{"encoder_head_dim": 64, "encoder_fused_qkv": true, "warmup_steps": 350}
Rows from block 4 of the image encoder of a small model that answers yes/no questions on an image's attributes, named by matrix and row number. Rows with one number belong to one neuron. Each number is 50 + 12 x the weight over its row's rms, rounded and kept within 0 to 99. All counts start at 0.
After each neuron's rows are labels from the 100 images, of 14976, where the neuron reaches its highest value: "peak on" is the class under the peak. Only what is clearly more common there than usual is listed. The data: Sentinel-2 satellite tiles (TerraMesh).
# fc1: MLP up (encoder.blocks.4.mlp.fc1.weight, 768x192), inputs 0-95
# fc2: MLP down (encoder.blocks.4.mlp.fc2.weight, 192x768, transposed), outputs 0-95

fc1.206:40 58 41 34 53 50 23 51 51 61 49 29 47 60 54 47 85 30 62 55 29 31 52 50 51 47 26 53 72 35 46 47 58 55 37 50 52 35 46 36 46 47 51 53 48 65 37 50 46 46 30 35 26 63 52 55 50 29 79 44 61 55 71 58 46 36 64 51 45 34 41 58 55 46 36 48 54 49 56 46 35 54 53 52 67 43 47 58 39 03 48 54 63 55 60 45
fc2.206:47 33 49 42 27 42 45 54 54 53 49 52 42 49 45 34 47 68 27 51 38 56 48 61 55 33 60 40 45 52 51 69 35 39 66 53 36 59 52 47 48 37 36 74 43 36 59 42 41 52 50 31 56 40 49 79 65 52 68 32 61 35 46 68 41 43 50 60 64 53 30 38 44 68 41 52 59 55 29 74 38 46 59 73 55 48 37 41 53 60 41 37 54 35 49 58
peak on: trees

fc1.663:46 62 33 36 40 46 31 61 43 27 47 54 40 74 46 46 79 45 34 69 63 48 64 57 61 33 48 49 42 50 54 51 51 60 70 34 36 52 42 51 64 67 36 61 46 49 41 45 55 47 45 53 50 32 38 21 51 66 51 37 37 53 45 64 43 48 56 32 66 53 45 69 49 66 57 47 53 50 34 66 50 41 63 41 54 42 47 60 76 43 38 42 59 62 44 47
fc2.663:53 59 44 66 40 53 36 56 58 47 77 59 38 51 50 49 21 72 29 50 36 30 66 41 45 78 65 50 35 78 69 36 69 60 51 49 59 49 35 44 46 66 54 23 59 50 47 67 48 44 49 39 45 51 54 44 51 49 52 37 60 46 46 56 51 50 52 55 38 56 62 50 58 51 42 38 45 59 62 46 43 47 48 49 61 53 59 54 58 73 50 77 68 72 50 54
peak on: clouds

fc1.56:57 59 67 47 42 48 50 53 50 53 61 42 45 88 43 35 34 56 59 63 38 82 67 50 44 36 50 48 59 57 46 75 48 48 47 52 46 80 52 46 29 21 61 49 52 39 52 50 43 56 33 76 38 67 56 60 46 60 22 25 69 45 44 44 51 55 56 46 53 45 56 64 39 36 38 47 36 41 45 40 78 37 66 54 44 50 43 48 32 55 59 47 56 33 56 47
fc2.56:56 34 57 42 50 34 47 68 51 53 25 45 67 46 59 47 55 51 59 41 41 30 63 44 83 55 57 47 41 49 41 57 52 55 39 43 46 43 34 33 47 42 57 55 64 50 42 58 61 17 62 63 53 52 46 35 54 66 59 24 54 64 67 53 52 34 47 38 56 55 50 43 38 50 52 49 43 42 49 47 28 43 31 48 49 49 73 55 11 76 70 48 53 50 45 78
peak on: trees

fc1.185:35 48 56 45 49 39 54 34 55 53 50 38 59 36 33 31 66 49 55 48 45 49 51 64 63 52 54 54 85 62 55 56 50 44 41 39 48 60 48 52 63 40 65 43 44 43 50 53 50 46 46 49 53 46 51 86 38 32 77 03 86 49 58 42 53 36 24 35 43 53 47 53 52 39 46 48 70 56 52 63 35 47 42 55 57 71 52 35 64 50 71 59 43 49 52 26
fc2.185:50 31 53 46 22 46 38 36 47 50 44 49 68 61 54 52 28 41 56 56 50 51 40 48 31 49 47 37 23 37 57 61 69 81 45 39 55 69 53 37 32 58 79 44 48 49 45 53 50 59 42 33 55 53 34 52 57 48 59 50 69 37 59 52 58 38 46 40 64 31 46 53 46 22 51 52 34 46 40 60 83 55 50 56 34 20 38 55 46 52 60 52 49 56 53 57
peak on: water

fc1.726:52 60 38 53 55 29 44 37 56 36 67 39 45 49 49 58 29 34 26 50 62 47 48 43 33 66 54 89 53 74 58 73 58 60 57 56 64 44 44 52 36 50 53 53 47 22 49 47 51 55 44 48 48 40 49 47 48 63 53 51 61 21 49 42 56 35 34 47 52 76 41 72 28 61 58 54 72 62 54 59 50 30 19 88 54 52 59 47 52 43 47 38 65 60 55 54
fc2.726:49 52 40 63 27 52 63 36 53 37 53 48 47 71 63 47 63 41 39 56 05 67 59 36 23 51 44 39 39 41 47 53 45 52 57 48 28 40 59 56 43 69 49 43 67 45 37 44 54 16 37 45 53 42 46 59 63 34 39 48 60 47 41 54 59 74 43 35 53 38 51 40 33 54 53 39 39 64 41 53 59 63 71 37 46 36 25 37 59 57 48 69 58 56 44 67
peak on: snow or ice

fc1.529:45 58 54 59 50 71 63 37 55 34 37 73 48 56 53 38 46 53 35 65 56 60 60 59 44 43 66 46 65 30 42 47 37 55 47 18 35 48 52 70 51 68 58 56 32 56 38 42 58 45 47 40 56 52 32 68 45 57 52 60 65 40 36 50 50 50 48 26 45 75 47 57 48 31 37 51 61 43 45 49 46 27 34 53 64 47 42 60 52 44 74 50 51 41 52 33
fc2.529:34 44 35 56 57 55 53 45 49 39 59 43 73 35 49 46 58 55 52 46 47 52 38 56 25 75 41 44 61 53 53 62 64 35 46 43 43 55 44 41 51 23 21 54 28 70 58 44 46 57 56 67 47 76 58 52 47 70 41 36 38 53 43 54 31 60 71 83 62 36 58 16 62 46 86 64 45 64 46 75 58 46 54 49 50 51 63 50 58 66 67 46 51 51 39 45
peak on: crops

fc1.590:50 53 46 57 36 57 76 41 49 36 48 45 46 54 35 50 16 46 40 33 51 48 61 64 26 50 57 49 43 54 47 73 57 33 27 46 63 47 62 44 39 64 46 80 67 52 41 65 38 57 63 19 50 12 61 55 53 31 40 50 40 50 62 56 36 32 50 49 50 38 46 56 51 57 67 51 46 51 57 42 63 62 27 52 45 39 78 50 52 47 47 47 49 44 79 46
fc2.590:66 44 63 46 30 20 55 33 45 62 68 23 29 32 69 54 47 71 39 44 63 64 42 58 28 55 46 62 52 59 26 55 52 49 54 47 48 14 57 42 68 50 62 37 56 73 48 73 52 29 51 46 52 49 67 51 44 57 27 39 49 40 53 43 71 50 47 24 49 40 52 48 61 60 62 57 31 34 52 25 74 34 50 44 54 41 42 44 66 51 47 49 50 49 36 50
peak on: snow or ice

fc1.350:32 42 68 49 60 74 44 88 57 48 46 55 43 55 39 49 36 51 45 58 31 67 56 21 57 77 43 50 52 63 15 61 50 61 58 32 50 23 50 48 72 36 37 55 50 65 43 52 55 33 80 42 63 43 63 37 59 59 57 67 56 53 49 47 37 37 60 50 27 44 44 44 39 52 46 52 39 43 51 47 48 78 57 50 35 69 55 61 34 31 41 57 43 42 37 26
fc2.350:35 52 28 71 33 40 50 38 58 36 42 66 34 54 54 60 80 32 31 39 50 44 50 43 54 53 75 50 51 39 68 48 54 38 53 50 63 48 35 65 62 52 27 39 45 62 38 41 68 40 45 29 57 49 45 55 69 66 50 47 72 16 45 57 46 56 59 40 50 53 82 61 39 41 49 63 48 60 56 43 38 64 57 50 69 14 28 52 75 65 51 55 57 43 47 32
peak on: trees

fc1.481:49 58 43 44 27 40 63 51 34 46 60 45 61 43 27 39 58 45 09 43 30 23 55 36 47 56 46 18 56 16 63 82 71 64 54 50 50 45 55 54 74 52 47 36 34 51 28 36 47 37 51 58 44 50 54 24 53 63 60 42 69 55 49 56 65 56 50 54 27 41 57 16 67 45 56 57 69 58 73 41 35 43 53 45 48 56 55 44 54 41 33 49 59 55 48 62
fc2.481:36 33 30 57 41 50 36 41 89 42 33 62 51 54 44 44 51 58 50 69 51 50 62 31 52 61 56 42 59 51 41 47 35 53 60 49 81 65 63 43 42 39 28 48 54 58 53 46 61 54 48 44 67 64 50 61 57 62 52 31 62 34 53 42 37 58 51 60 51 49 64 67 43 41 54 41 58 62 59 49 30 64 40 46 64 53 47 55 62 47 67 49 56 27 60 26
peak on: snow or ice

fc1.363:50 40 46 46 71 53 47 61 41 37 42 65 40 75 50 60 59 68 19 55 51 54 50 47 50 59 38 42 49 61 42 63 46 42 55 49 54 27 24 64 53 61 61 47 62 42 44 66 43 68 48 47 80 51 60 47 50 50 50 35 42 46 45 67 45 34 34 61 42 54 28 36 45 67 55 38 56 69 57 50 65 52 48 33 74 67 45 50 57 42 52 57 56 64 84 54
fc2.363:40 46 62 69 30 45 56 47 57 51 57 33 57 49 54 30 50 67 32 44 64 41 48 60 54 51 49 63 37 57 53 52 52 58 48 43 67 53 62 47 58 28 51 59 44 44 51 43 31 52 54 26 24 48 49 48 80 50 32 29 52 49 34 50 77 66 71 56 58 51 51 51 49 45 71 41 40 63 40 63 49 54 51 41 46 50 60 44 69 48 46 75 46 30 64 40
peak on: clouds

fc1.388:61 44 48 46 56 45 41 39 59 38 47 52 55 73 53 50 45 43 41 51 71 52 66 80 24 38 73 41 47 49 51 32 66 46 52 53 41 66 72 73 58 49 40 55 44 54 83 57 60 46 53 41 47 22 34 45 51 61 43 52 26 52 45 42 74 14 38 50 59 49 64 39 52 45 26 64 43 33 51 44 65 63 72 52 37 39 41 60 52 47 51 54 50 44 50 38
fc2.388:64 47 58 48 40 84 55 50 40 39 38 49 63 42 54 21 22 31 51 55 42 52 58 35 36 41 14 25 50 36 37 65 65 38 49 50 53 37 43 57 47 54 32 70 56 45 50 33 55 48 43 66 48 47 49 36 41 57 38 46 56 74 48 25 48 49 52 50 74 37 45 18 39 53 47 62 46 50 54 25 52 48 42 40 66 65 49 60 61 65 46 38 25 62 48 59
peak on: snow or ice

fc1.35:51 35 58 56 39 61 31 50 49 52 61 48 65 43 48 42 38 40 35 60 45 57 52 71 33 76 62 50 80 53 43 59 64 43 49 50 58 48 64 70 50 49 39 62 49 54 31 45 46 54 61 63 36 44 55 79 84 57 59 40 35 20 59 40 59 46 42 53 61 62 63 53 45 60 59 48 62 55 56 52 42 50 56 51 71 57 36 47 67 39 48 35 62 58 52 54
fc2.35:39 54 54 37 35 24 37 62 53 66 77 42 40 55 50 30 31 56 31 54 48 47 65 34 48 46 49 47 83 45 69 50 41 61 44 49 36 60 58 28 65 63 56 47 42 56 43 57 42 49 45 46 59 31 29 62 74 60 63 59 61 46 62 31 52 49 44 61 49 66 51 48 50 33 58 59 53 61 57 50 61 57 49 44 51 54 45 55 45 51 61 46 56 50 56 56
peak on: crops

fc1.523:64 29 43 32 26 47 47 50 22 59 58 62 59 45 22 53 56 35 77 56 38 60 60 67 62 57 40 35 64 49 44 56 27 38 82 24 37 53 27 57 35 40 49 50 53 50 31 28 69 52 50 30 43 60 38 43 53 50 40 49 54 50 40 61 50 35 45 57 43 53 51 53 56 57 47 34 63 63 50 40 59 43 47 37 45 24 51 55 56 53 52 39 58 34 66 37
fc2.523:40 73 75 53 44 56 43 58 60 53 45 47 48 40 51 63 68 51 50 47 64 36 49 54 44 58 51 29 27 46 50 34 38 50 43 56 65 40 52 70 57 43 68 48 27 38 58 85 32 46 44 45 63 22 54 55 51 37 26 59 50 55 48 51 47 42 48 56 38 69 55 47 50 39 36 50 76 47 48 83 39 63 63 69 48 45 55 39 66 28 62 68 61 51 32 39
peak on: built area

fc1.380:57 55 61 34 61 67 50 52 52 64 80 58 72 60 33 47 36 49 44 44 60 54 52 23 58 58 68 71 30 53 56 74 35 71 53 55 49 38 71 42 56 48 56 56 46 44 39 53 79 57 78 49 49 39 55 34 48 49 40 54 79 49 50 44 41 56 40 47 44 63 43 55 52 37 59 52 40 56 46 59 46 49 99 54 51 60 52 48 64 59 44 53 65 61 58 48
fc2.380:68 31 48 69 46 42 90 49 46 49 29 56 80 56 44 41 47 28 65 41 49 25 36 59 28 51 66 55 42 36 46 61 41 47 53 40 72 55 51 62 40 53 31 47 45 46 75 43 39 50 39 27 50 20 49 53 31 47 65 53 44 44 47 47 50 50 57 33 42 52 35 52 65 69 48 52 43 39 31 48 51 52 46 28 55 53 50 49 65 21 66 30 46 37 49 59
peak on: trees

fc1.758:44 57 46 55 60 48 64 85 53 77 67 50 39 49 53 35 61 85 44 47 39 46 40 47 73 51 48 51 45 58 53 50 67 47 51 52 56 62 46 32 76 53 53 42 56 54 33 48 56 61 65 59 79 56 31 51 47 45 70 24 57 64 48 31 51 65 40 46 49 44 50 32 24 41 25 53 66 71 52 36 34 59 45 42 63 53 28 53 54 27 52 43 57 58 45 50
fc2.758:36 47 27 42 44 61 51 52 33 39 46 57 70 57 54 52 70 47 46 56 50 51 21 50 57 41 37 39 34 45 46 43 63 48 58 55 29 31 46 55 59 47 51 10 50 44 58 38 50 18 35 51 33 42 46 29 57 58 50 61 43 46 32 62 41 48 52 43 56 57 52 61 58 47 39 28 38 24 59 32 52 69 31 37 57 57 69 40 78 38 33 60 65 50 49 57
peak on: water

fc1.229:59 21 29 41 65 41 50 46 49 64 45 43 58 29 64 52 59 64 57 55 53 33 51 54 57 51 46 43 59 55 60 31 43 57 65 33 65 67 56 46 59 44 54 53 41 56 42 45 52 52 40 58 54 31 58 49 54 57 57 49 47 56 50 47 39 52 66 55 64 39 44 64 42 58 66 37 46 68 32 50 44 35 61 30 55 57 21 55 64 53 66 70 55 60 42 55
fc2.229:61 33 55 50 29 44 24 46 51 55 35 52 38 41 47 54 63 48 51 51 40 59 44 75 48 48 35 37 64 47 52 53 47 52 38 52 63 39 42 47 34 63 51 42 58 48 52 52 56 48 40 51 55 45 73 66 35 41 58 58 38 56 48 50 46 57 42 24 63 26 36 48 41 53 45 50 32 28 61 56 47 52 62 49 46 50 68 51 41 61 80 49 53 55 65 78
peak on: crops

fc1.678:59 73 59 52 48 50 74 49 54 59 54 50 57 43 72 47 33 56 46 50 37 68 41 53 52 46 50 60 56 40 73 59 40 55 51 35 52 38 82 51 48 45 03 52 41 51 61 56 52 58 47 57 50 65 50 62 59 65 62 24 25 47 58 53 51 54 49 50 50 50 47 45 39 28 40 52 49 66 23 35 37 66 39 40 29 45 52 54 59 49 50 35 33 65 50 47
fc2.678:52 48 76 57 39 70 51 55 41 44 25 42 69 43 49 43 40 54 59 50 52 41 44 46 36 51 47 51 65 62 48 55 47 56 55 54 77 46 49 46 42 55 52 56 60 53 50 49 48 52 44 47 16 43 48 54 29 50 32 51 44 50 58 52 49 31 60 38 58 11 51 78 57 50 56 58 86 40 45 43 36 41 34 57 54 38 60 20 50 47 51 81 59 33 46 34
peak on: rangeland

fc1.431:33 58 49 68 49 73 58 41 51 30 55 43 45 69 33 56 78 53 39 60 55 45 48 63 38 43 61 62 45 38 09 68 49 53 51 31 54 43 61 70 32 69 41 70 50 58 50 47 40 45 57 32 39 41 50 48 33 56 59 35 62 72 32 40 29 55 66 53 54 42 74 51 49 54 48 61 45 57 28 40 48 40 65 65 75 45 64 75 60 36 50 51 40 49 48 55
fc2.431:48 59 48 46 49 48 10 28 32 66 55 48 52 47 60 41 51 62 49 57 50 46 55 60 62 55 39 11 45 66 63 46 48 51 45 32 30 67 41 68 21 54 54 59 41 61 61 48 31 65 42 58 40 59 48 45 49 48 54 59 52 35 53 46 40 64 54 60 49 41 56 46 25 62 91 74 73 46 54 30 49 40 65 60 34 37 48 46 43 47 40 45 49 65 63 54
peak on: water

fc1.387:61 38 49 41 51 39 47 46 47 55 43 74 52 41 37 52 47 42 61 28 47 26 41 36 41 39 32 51 35 56 37 63 28 57 65 38 48 54 50 40 46 73 38 43 55 50 69 57 61 46 25 79 47 38 61 58 48 42 52 42 42 41 50 43 53 45 55 58 50 60 51 66 71 46 22 50 24 45 51 41 57 51 45 57 33 36 28 53 23 53 49 46 40 32 54 34
fc2.387:47 56 57 74 50 61 53 59 37 73 74 38 85 56 58 43 56 43 38 55 77 45 56 45 50 43 63 59 52 53 67 56 69 32 51 49 57 62 50 56 44 51 72 29 54 52 40 72 63 74 65 41 64 44 46 58 40 44 49 54 63 48 44 54 40 35 50 45 66 41 52 38 55 60 43 58 78 63 22 61 36 60 59 50 70 54 48 48 46 28 42 45 62 38 52 58
peak on: built area

fc1.149:20 64 53 30 56 49 37 49 49 45 24 50 44 56 45 63 58 57 49 36 50 51 46 35 57 55 53 52 54 57 44 51 65 34 51 45 46 30 52 41 56 54 49 59 54 53 41 73 59 43 51 49 48 46 69 48 53 67 46 42 25 65 63 41 63 47 34 62 54 62 48 54 23 33 52 42 51 59 48 69 54 61 54 66 63 41 50 38 41 49 42 32 54 50 65 71
fc2.149:45 34 51 52 41 33 56 29 98 53 59 64 45 38 41 52 48 50 53 46 47 42 46 57 78 29 49 25 48 53 49 21 58 53 43 85 40 49 84 61 65 46 50 41 36 50 66 51 45 51 68 33 65 62 53 51 39 37 43 58 72 55 50 43 45 56 62 22 42 66 60 44 40 57 50 52 41 44 27 56 40 52 42 45 47 56 37 67 55 69 49 56 53 63 60 58
peak on: water

fc1.478:59 58 19 30 86 43 67 61 59 53 14 21 54 50 52 41 54 48 23 75 51 52 43 54 65 62 54 51 62 38 49 69 54 50 61 52 40 51 69 61 51 60 40 49 59 37 67 45 49 49 61 53 47 57 60 58 36 52 57 51 54 51 50 68 54 57 44 46 66 51 46 83 67 53 41 39 41 41 49 52 64 56 37 55 53 44 42 62 50 56 68 48 50 46 42 41
fc2.478:49 37 51 51 62 63 58 37 49 62 55 68 48 71 44 47 28 55 68 45 37 51 49 60 57 53 50 54 50 40 31 55 48 36 49 42 54 61 46 28 57 48 28 53 50 45 47 32 72 56 59 61 28 47 39 58 48 52 65 35 48 38 62 52 52 50 41 39 41 40 37 39 47 62 70 56 20 45 47 62 62 48 23 37 48 30 25 44 55 62 51 38 53 56 56 21
peak on: crops

fc1.580:50 49 52 54 55 55 33 34 52 57 50 48 46 75 60 66 51 42 36 55 50 38 37 57 46 47 47 48 38 51 51 65 41 54 38 55 48 38 61 41 45 32 62 61 55 55 63 44 70 49 51 49 60 53 49 73 22 67 61 15 57 37 48 64 16 23 61 41 57 69 57 66 36 60 53 45 54 56 37 56 47 15 53 33 47 49 53 59 74 52 39 59 53 28 34 53
fc2.580:56 49 53 52 41 50 56 58 61 56 38 70 26 51 46 61 49 31 64 50 08 45 66 53 36 45 40 54 48 26 44 40 29 23 49 52 59 63 35 42 58 44 45 41 42 37 46 43 57 58 47 69 47 55 62 58 54 30 37 71 74 41 39 38 51 36 58 55 44 43 51 45 41 55 40 30 37 40 46 40 35 56 56 58 56 50 52 37 49 52 59 55 57 54 56 71
peak on: clouds

fc1.444:58 64 59 52 66 59 58 55 64 56 45 26 46 47 40 61 33 47 54 58 66 38 66 29 63 51 58 60 47 44 45 58 29 61 44 49 41 54 17 45 54 46 66 43 51 60 50 48 38 48 29 50 61 46 55 59 73 61 54 51 47 54 41 60 58 47 38 55 50 37 56 63 38 48 35 54 45 49 39 56 52 70 61 38 53 50 24 62 50 42 58 49 37 50 54 61
fc2.444:47 40 36 41 46 36 32 55 79 44 45 53 56 62 45 64 63 41 68 51 47 61 64 35 85 46 40 22 40 42 78 42 47 65 65 43 40 90 47 50 72 34 43 41 39 38 47 46 71 55 45 51 50 60 25 50 66 59 34 34 54 51 43 49 62 47 64 49 47 64 51 69 62 40 53 47 74 49 58 76 42 68 68 61 45 46 47 46 32 55 38 46 49 32 53 51
peak on: trees; water

fc1.183:36 39 59 33 58 76 60 38 49 31 59 30 34 42 62 52 37 20 51 47 38 55 65 33 56 45 26 49 65 56 50 38 59 60 58 43 25 61 58 49 50 46 49 62 52 22 54 51 57 33 50 59 47 56 45 35 69 49 56 48 75 53 45 50 54 51 49 49 38 59 57 57 44 51 54 44 49 52 55 53 47 54 68 52 53 38 39 34 43 45 65 64 48 49 47 44
fc2.183:47 50 68 52 27 59 58 18 57 48 55 50 49 43 38 44 39 61 58 47 71 35 53 47 36 49 44 63 53 44 39 71 54 64 50 58 56 52 59 23 73 45 58 55 51 53 46 38 44 63 50 49 45 43 41 40 37 37 45 62 62 30 64 43 37 62 78 48 56 39 47 46 45 32 49 53 75 44 31 85 46 52 60 45 59 28 47 40 53 51 51 26 55 69 54 41
peak on: snow or ice

fc1.764:23 59 49 62 41 53 24 47 40 60 60 48 61 50 90 28 47 44 72 52 49 49 82 51 58 39 56 47 60 63 44 95 47 54 16 55 51 30 50 32 48 33 79 43 56 54 74 47 64 47 50 33 57 50 53 64 46 52 54 38 57 43 48 31 55 46 48 66 56 34 52 47 44 63 37 53 52 48 52 55 55 76 50 70 40 29 62 43 44 39 62 48 72 44 32 31
fc2.764:47 46 41 44 55 55 46 44 40 43 38 46 42 53 44 49 55 38 36 39 38 50 47 36 28 42 29 37 51 50 44 59 50 69 71 47 28 37 69 57 34 20 65 35 53 51 44 48 47 61 60 47 50 44 56 42 71 49 53 64 45 28 50 66 50 44 40 59 38 46 43 42 29 53 46 67 60 49 49 49 49 43 69 67 44 27 61 72 60 39 50 58 39 64 53 68
peak on: trees

fc1.604:86 35 55 36 72 51 51 32 42 46 52 32 51 51 62 44 50 51 37 25 48 48 50 51 61 57 38 68 49 38 74 48 47 49 60 52 61 49 69 52 77 47 46 37 56 51 54 61 54 64 32 51 67 47 54 63 52 40 36 52 36 52 57 53 39 35 51 61 57 49 64 59 44 54 37 50 57 39 25 45 62 47 52 32 35 57 53 63 62 53 24 42 55 57 60 51
fc2.604:47 53 65 17 56 35 56 50 56 57 60 33 41 38 65 46 58 32 51 76 37 49 60 44 63 65 51 50 58 41 50 55 61 44 34 63 45 32 34 61 35 63 26 62 53 44 56 50 50 44 50 34 59 48 50 43 51 55 47 23 42 63 53 59 24 30 46 46 51 43 18 43 50 50 52 53 50 73 61 49 59 80 51 32 44 40 57 25 50 50 43 49 64 34 70 46
peak on: crops

fc1.589:52 38 45 50 43 44 39 30 41 73 66 58 68 73 60 53 68 54 44 65 21 34 57 50 34 36 28 70 48 44 68 58 69 44 45 27 55 50 62 67 55 47 41 29 48 59 39 67 36 50 34 41 48 45 60 57 54 60 44 41 44 52 41 61 40 35 44 40 21 33 36 72 75 49 59 49 42 48 40 43 68 35 53 54 61 45 19 29 41 56 39 42 69 64 49 44
fc2.589:52 48 46 49 46 47 53 38 24 43 44 48 48 42 37 52 48 52 42 54 72 35 55 52 44 34 38 54 51 52 36 37 47 54 52 77 30 50 76 46 42 54 66 63 67 44 40 34 54 75 46 38 37 64 34 43 40 45 45 37 46 42 48 46 56 49 55 27 49 51 43 58 21 67 42 65 51 32 66 57 54 39 54 39 34 73 53 41 64 50 26 47 50 31 36 50
peak on: clouds

fc1.519:20 49 56 75 55 55 41 52 29 35 62 53 50 55 44 64 49 32 52 44 49 54 38 27 52 65 50 53 80 48 53 51 54 46 46 55 33 48 51 48 51 52 67 56 49 63 63 50 58 49 00 60 46 36 68 36 53 67 42 46 40 45 41 43 43 47 55 55 50 36 53 68 52 58 70 62 34 50 47 61 71 43 56 53 41 45 51 55 51 49 45 56 51 30 50 47
fc2.519:46 80 44 44 56 62 51 70 58 69 49 75 38 80 53 48 43 45 54 60 58 36 33 50 60 49 58 35 37 52 37 56 36 50 49 46 45 50 48 43 42 25 42 39 67 59 69 65 53 69 24 42 46 61 50 44 39 65 57 50 33 47 43 57 40 53 50 30 58 44 39 50 54 62 69 62 31 38 46 61 76 40 34 48 50 52 45 47 59 41 39 39 52 35 43 76
peak on: clouds

fc1.137:51 67 46 21 35 47 48 53 63 44 58 47 43 74 40 35 31 65 33 66 66 48 45 52 60 66 40 48 52 62 47 39 46 68 14 77 46 67 50 37 50 60 50 44 49 64 53 48 50 52 58 31 42 46 39 53 61 49 31 79 69 49 61 40 58 55 42 60 53 55 39 26 41 56 49 68 56 49 48 50 31 09 55 51 51 79 67 50 55 47 35 35 54 35 44 53
fc2.137:41 49 57 31 35 51 65 49 53 43 49 52 44 41 49 44 50 29 58 62 23 47 43 43 39 46 64 48 72 41 59 45 64 33 58 47 61 52 72 71 55 50 48 24 39 57 37 53 72 53 36 46 65 62 40 55 38 51 45 55 46 39 42 27 61 46 47 51 40 33 33 52 25 57 50 40 46 53 70 44 63 39 38 70 62 72 51 48 46 33 52 65 35 45 71 45
peak on: snow or ice

fc1.487:50 52 49 42 77 30 50 40 56 67 46 54 48 65 48 47 50 45 40 44 54 76 45 58 47 50 73 35 39 47 28 51 69 45 49 49 36 56 34 42 50 55 54 47 50 43 55 48 71 47 53 61 46 58 64 41 74 39 65 41 54 47 47 80 50 30 49 58 54 40 44 61 48 43 67 55 41 48 46 61 66 59 50 44 40 45 62 34 57 43 51 70 31 31 32 49
fc2.487:58 61 72 51 65 46 67 72 45 58 83 35 85 49 31 50 41 42 79 44 43 42 54 51 54 43 55 54 40 61 66 60 52 57 38 45 81 46 53 62 53 38 47 36 45 59 60 33 40 70 58 48 59 71 54 57 52 41 74 57 31 58 52 32 40 45 63 42 53 68 54 33 38 42 68 59 73 53 47 42 46 39 37 42 60 67 36 67 52 47 51 48 41 49 39 36
peak on: crops

fc1.522:50 59 47 31 63 75 50 65 43 44 37 44 73 33 55 10 47 54 46 48 34 65 48 59 30 64 36 48 58 60 55 41 54 36 46 53 52 52 50 37 40 47 40 66 54 54 29 62 74 47 47 23 55 44 48 70 64 52 42 48 48 50 45 50 53 67 34 50 49 49 45 37 42 37 55 64 52 53 31 31 63 50 86 61 50 40 34 48 53 56 49 48 54 70 82 56
fc2.522:52 41 58 71 59 39 37 41 48 59 48 36 63 69 68 61 49 50 61 57 22 77 52 43 66 45 42 55 53 61 38 45 16 55 55 49 37 31 28 33 61 51 48 50 38 59 57 25 53 37 40 46 41 85 48 47 43 43 50 70 37 39 49 51 37 70 42 44 47 51 76 41 42 37 38 48 53 53 62 52 54 54 60 37 41 51 71 41 66 19 46 31 63 59 50 67
peak on: crops

fc1.256:51 52 45 45 49 61 51 66 36 64 48 47 50 08 58 42 52 39 23 40 54 48 44 38 56 53 56 43 73 45 51 47 56 47 30 38 66 29 58 56 55 39 65 50 28 53 39 50 48 65 51 41 55 46 54 29 55 59 33 47 58 55 50 61 50 40 47 50 61 35 47 55 41 59 55 58 63 48 45 55 66 48 31 33 46 42 63 80 73 33 47 52 32 72 65 40
fc2.256:51 73 81 57 61 62 71 55 41 48 45 56 66 28 47 57 59 39 46 52 63 52 58 50 69 60 36 47 67 31 44 41 28 51 54 44 49 23 50 42 40 39 48 44 39 36 68 22 46 48 67 47 49 53 39 50 51 23 51 61 46 65 75 42 54 40 36 35 50 32 56 49 54 68 32 47 48 50 42 51 31 22 43 29 19 49 39 31 57 48 53 47 47 52 53 24
peak on: clouds

fc1.165:43 48 52 56 49 28 67 55 49 64 41 49 50 62 51 46 49 50 45 64 48 35 49 45 21 45 37 40 69 62 52 48 50 46 54 55 67 13 38 51 38 52 52 38 37 24 55 39 45 62 26 43 45 47 56 42 51 69 57 45 41 38 76 64 51 55 72 37 54 43 44 58 44 21 44 62 47 51 38 46 49 44 45 49 32 58 64 53 39 41 20 10 57 46 33 67
fc2.165:60 59 45 68 67 54 31 44 48 40 47 54 45 33 58 34 49 54 59 67 55 27 48 19 34 50 61 62 55 37 42 34 28 41 53 57 48 54 49 48 44 46 46 57 44 60 35 51 49 58 50 46 37 45 29 58 59 52 47 58 45 39 34 56 66 38 38 36 42 60 50 37 40 58 51 52 49 83 42 51 55 59 79 50 38 47 52 48 36 52 54 60 61 48 41 49
peak on: snow or ice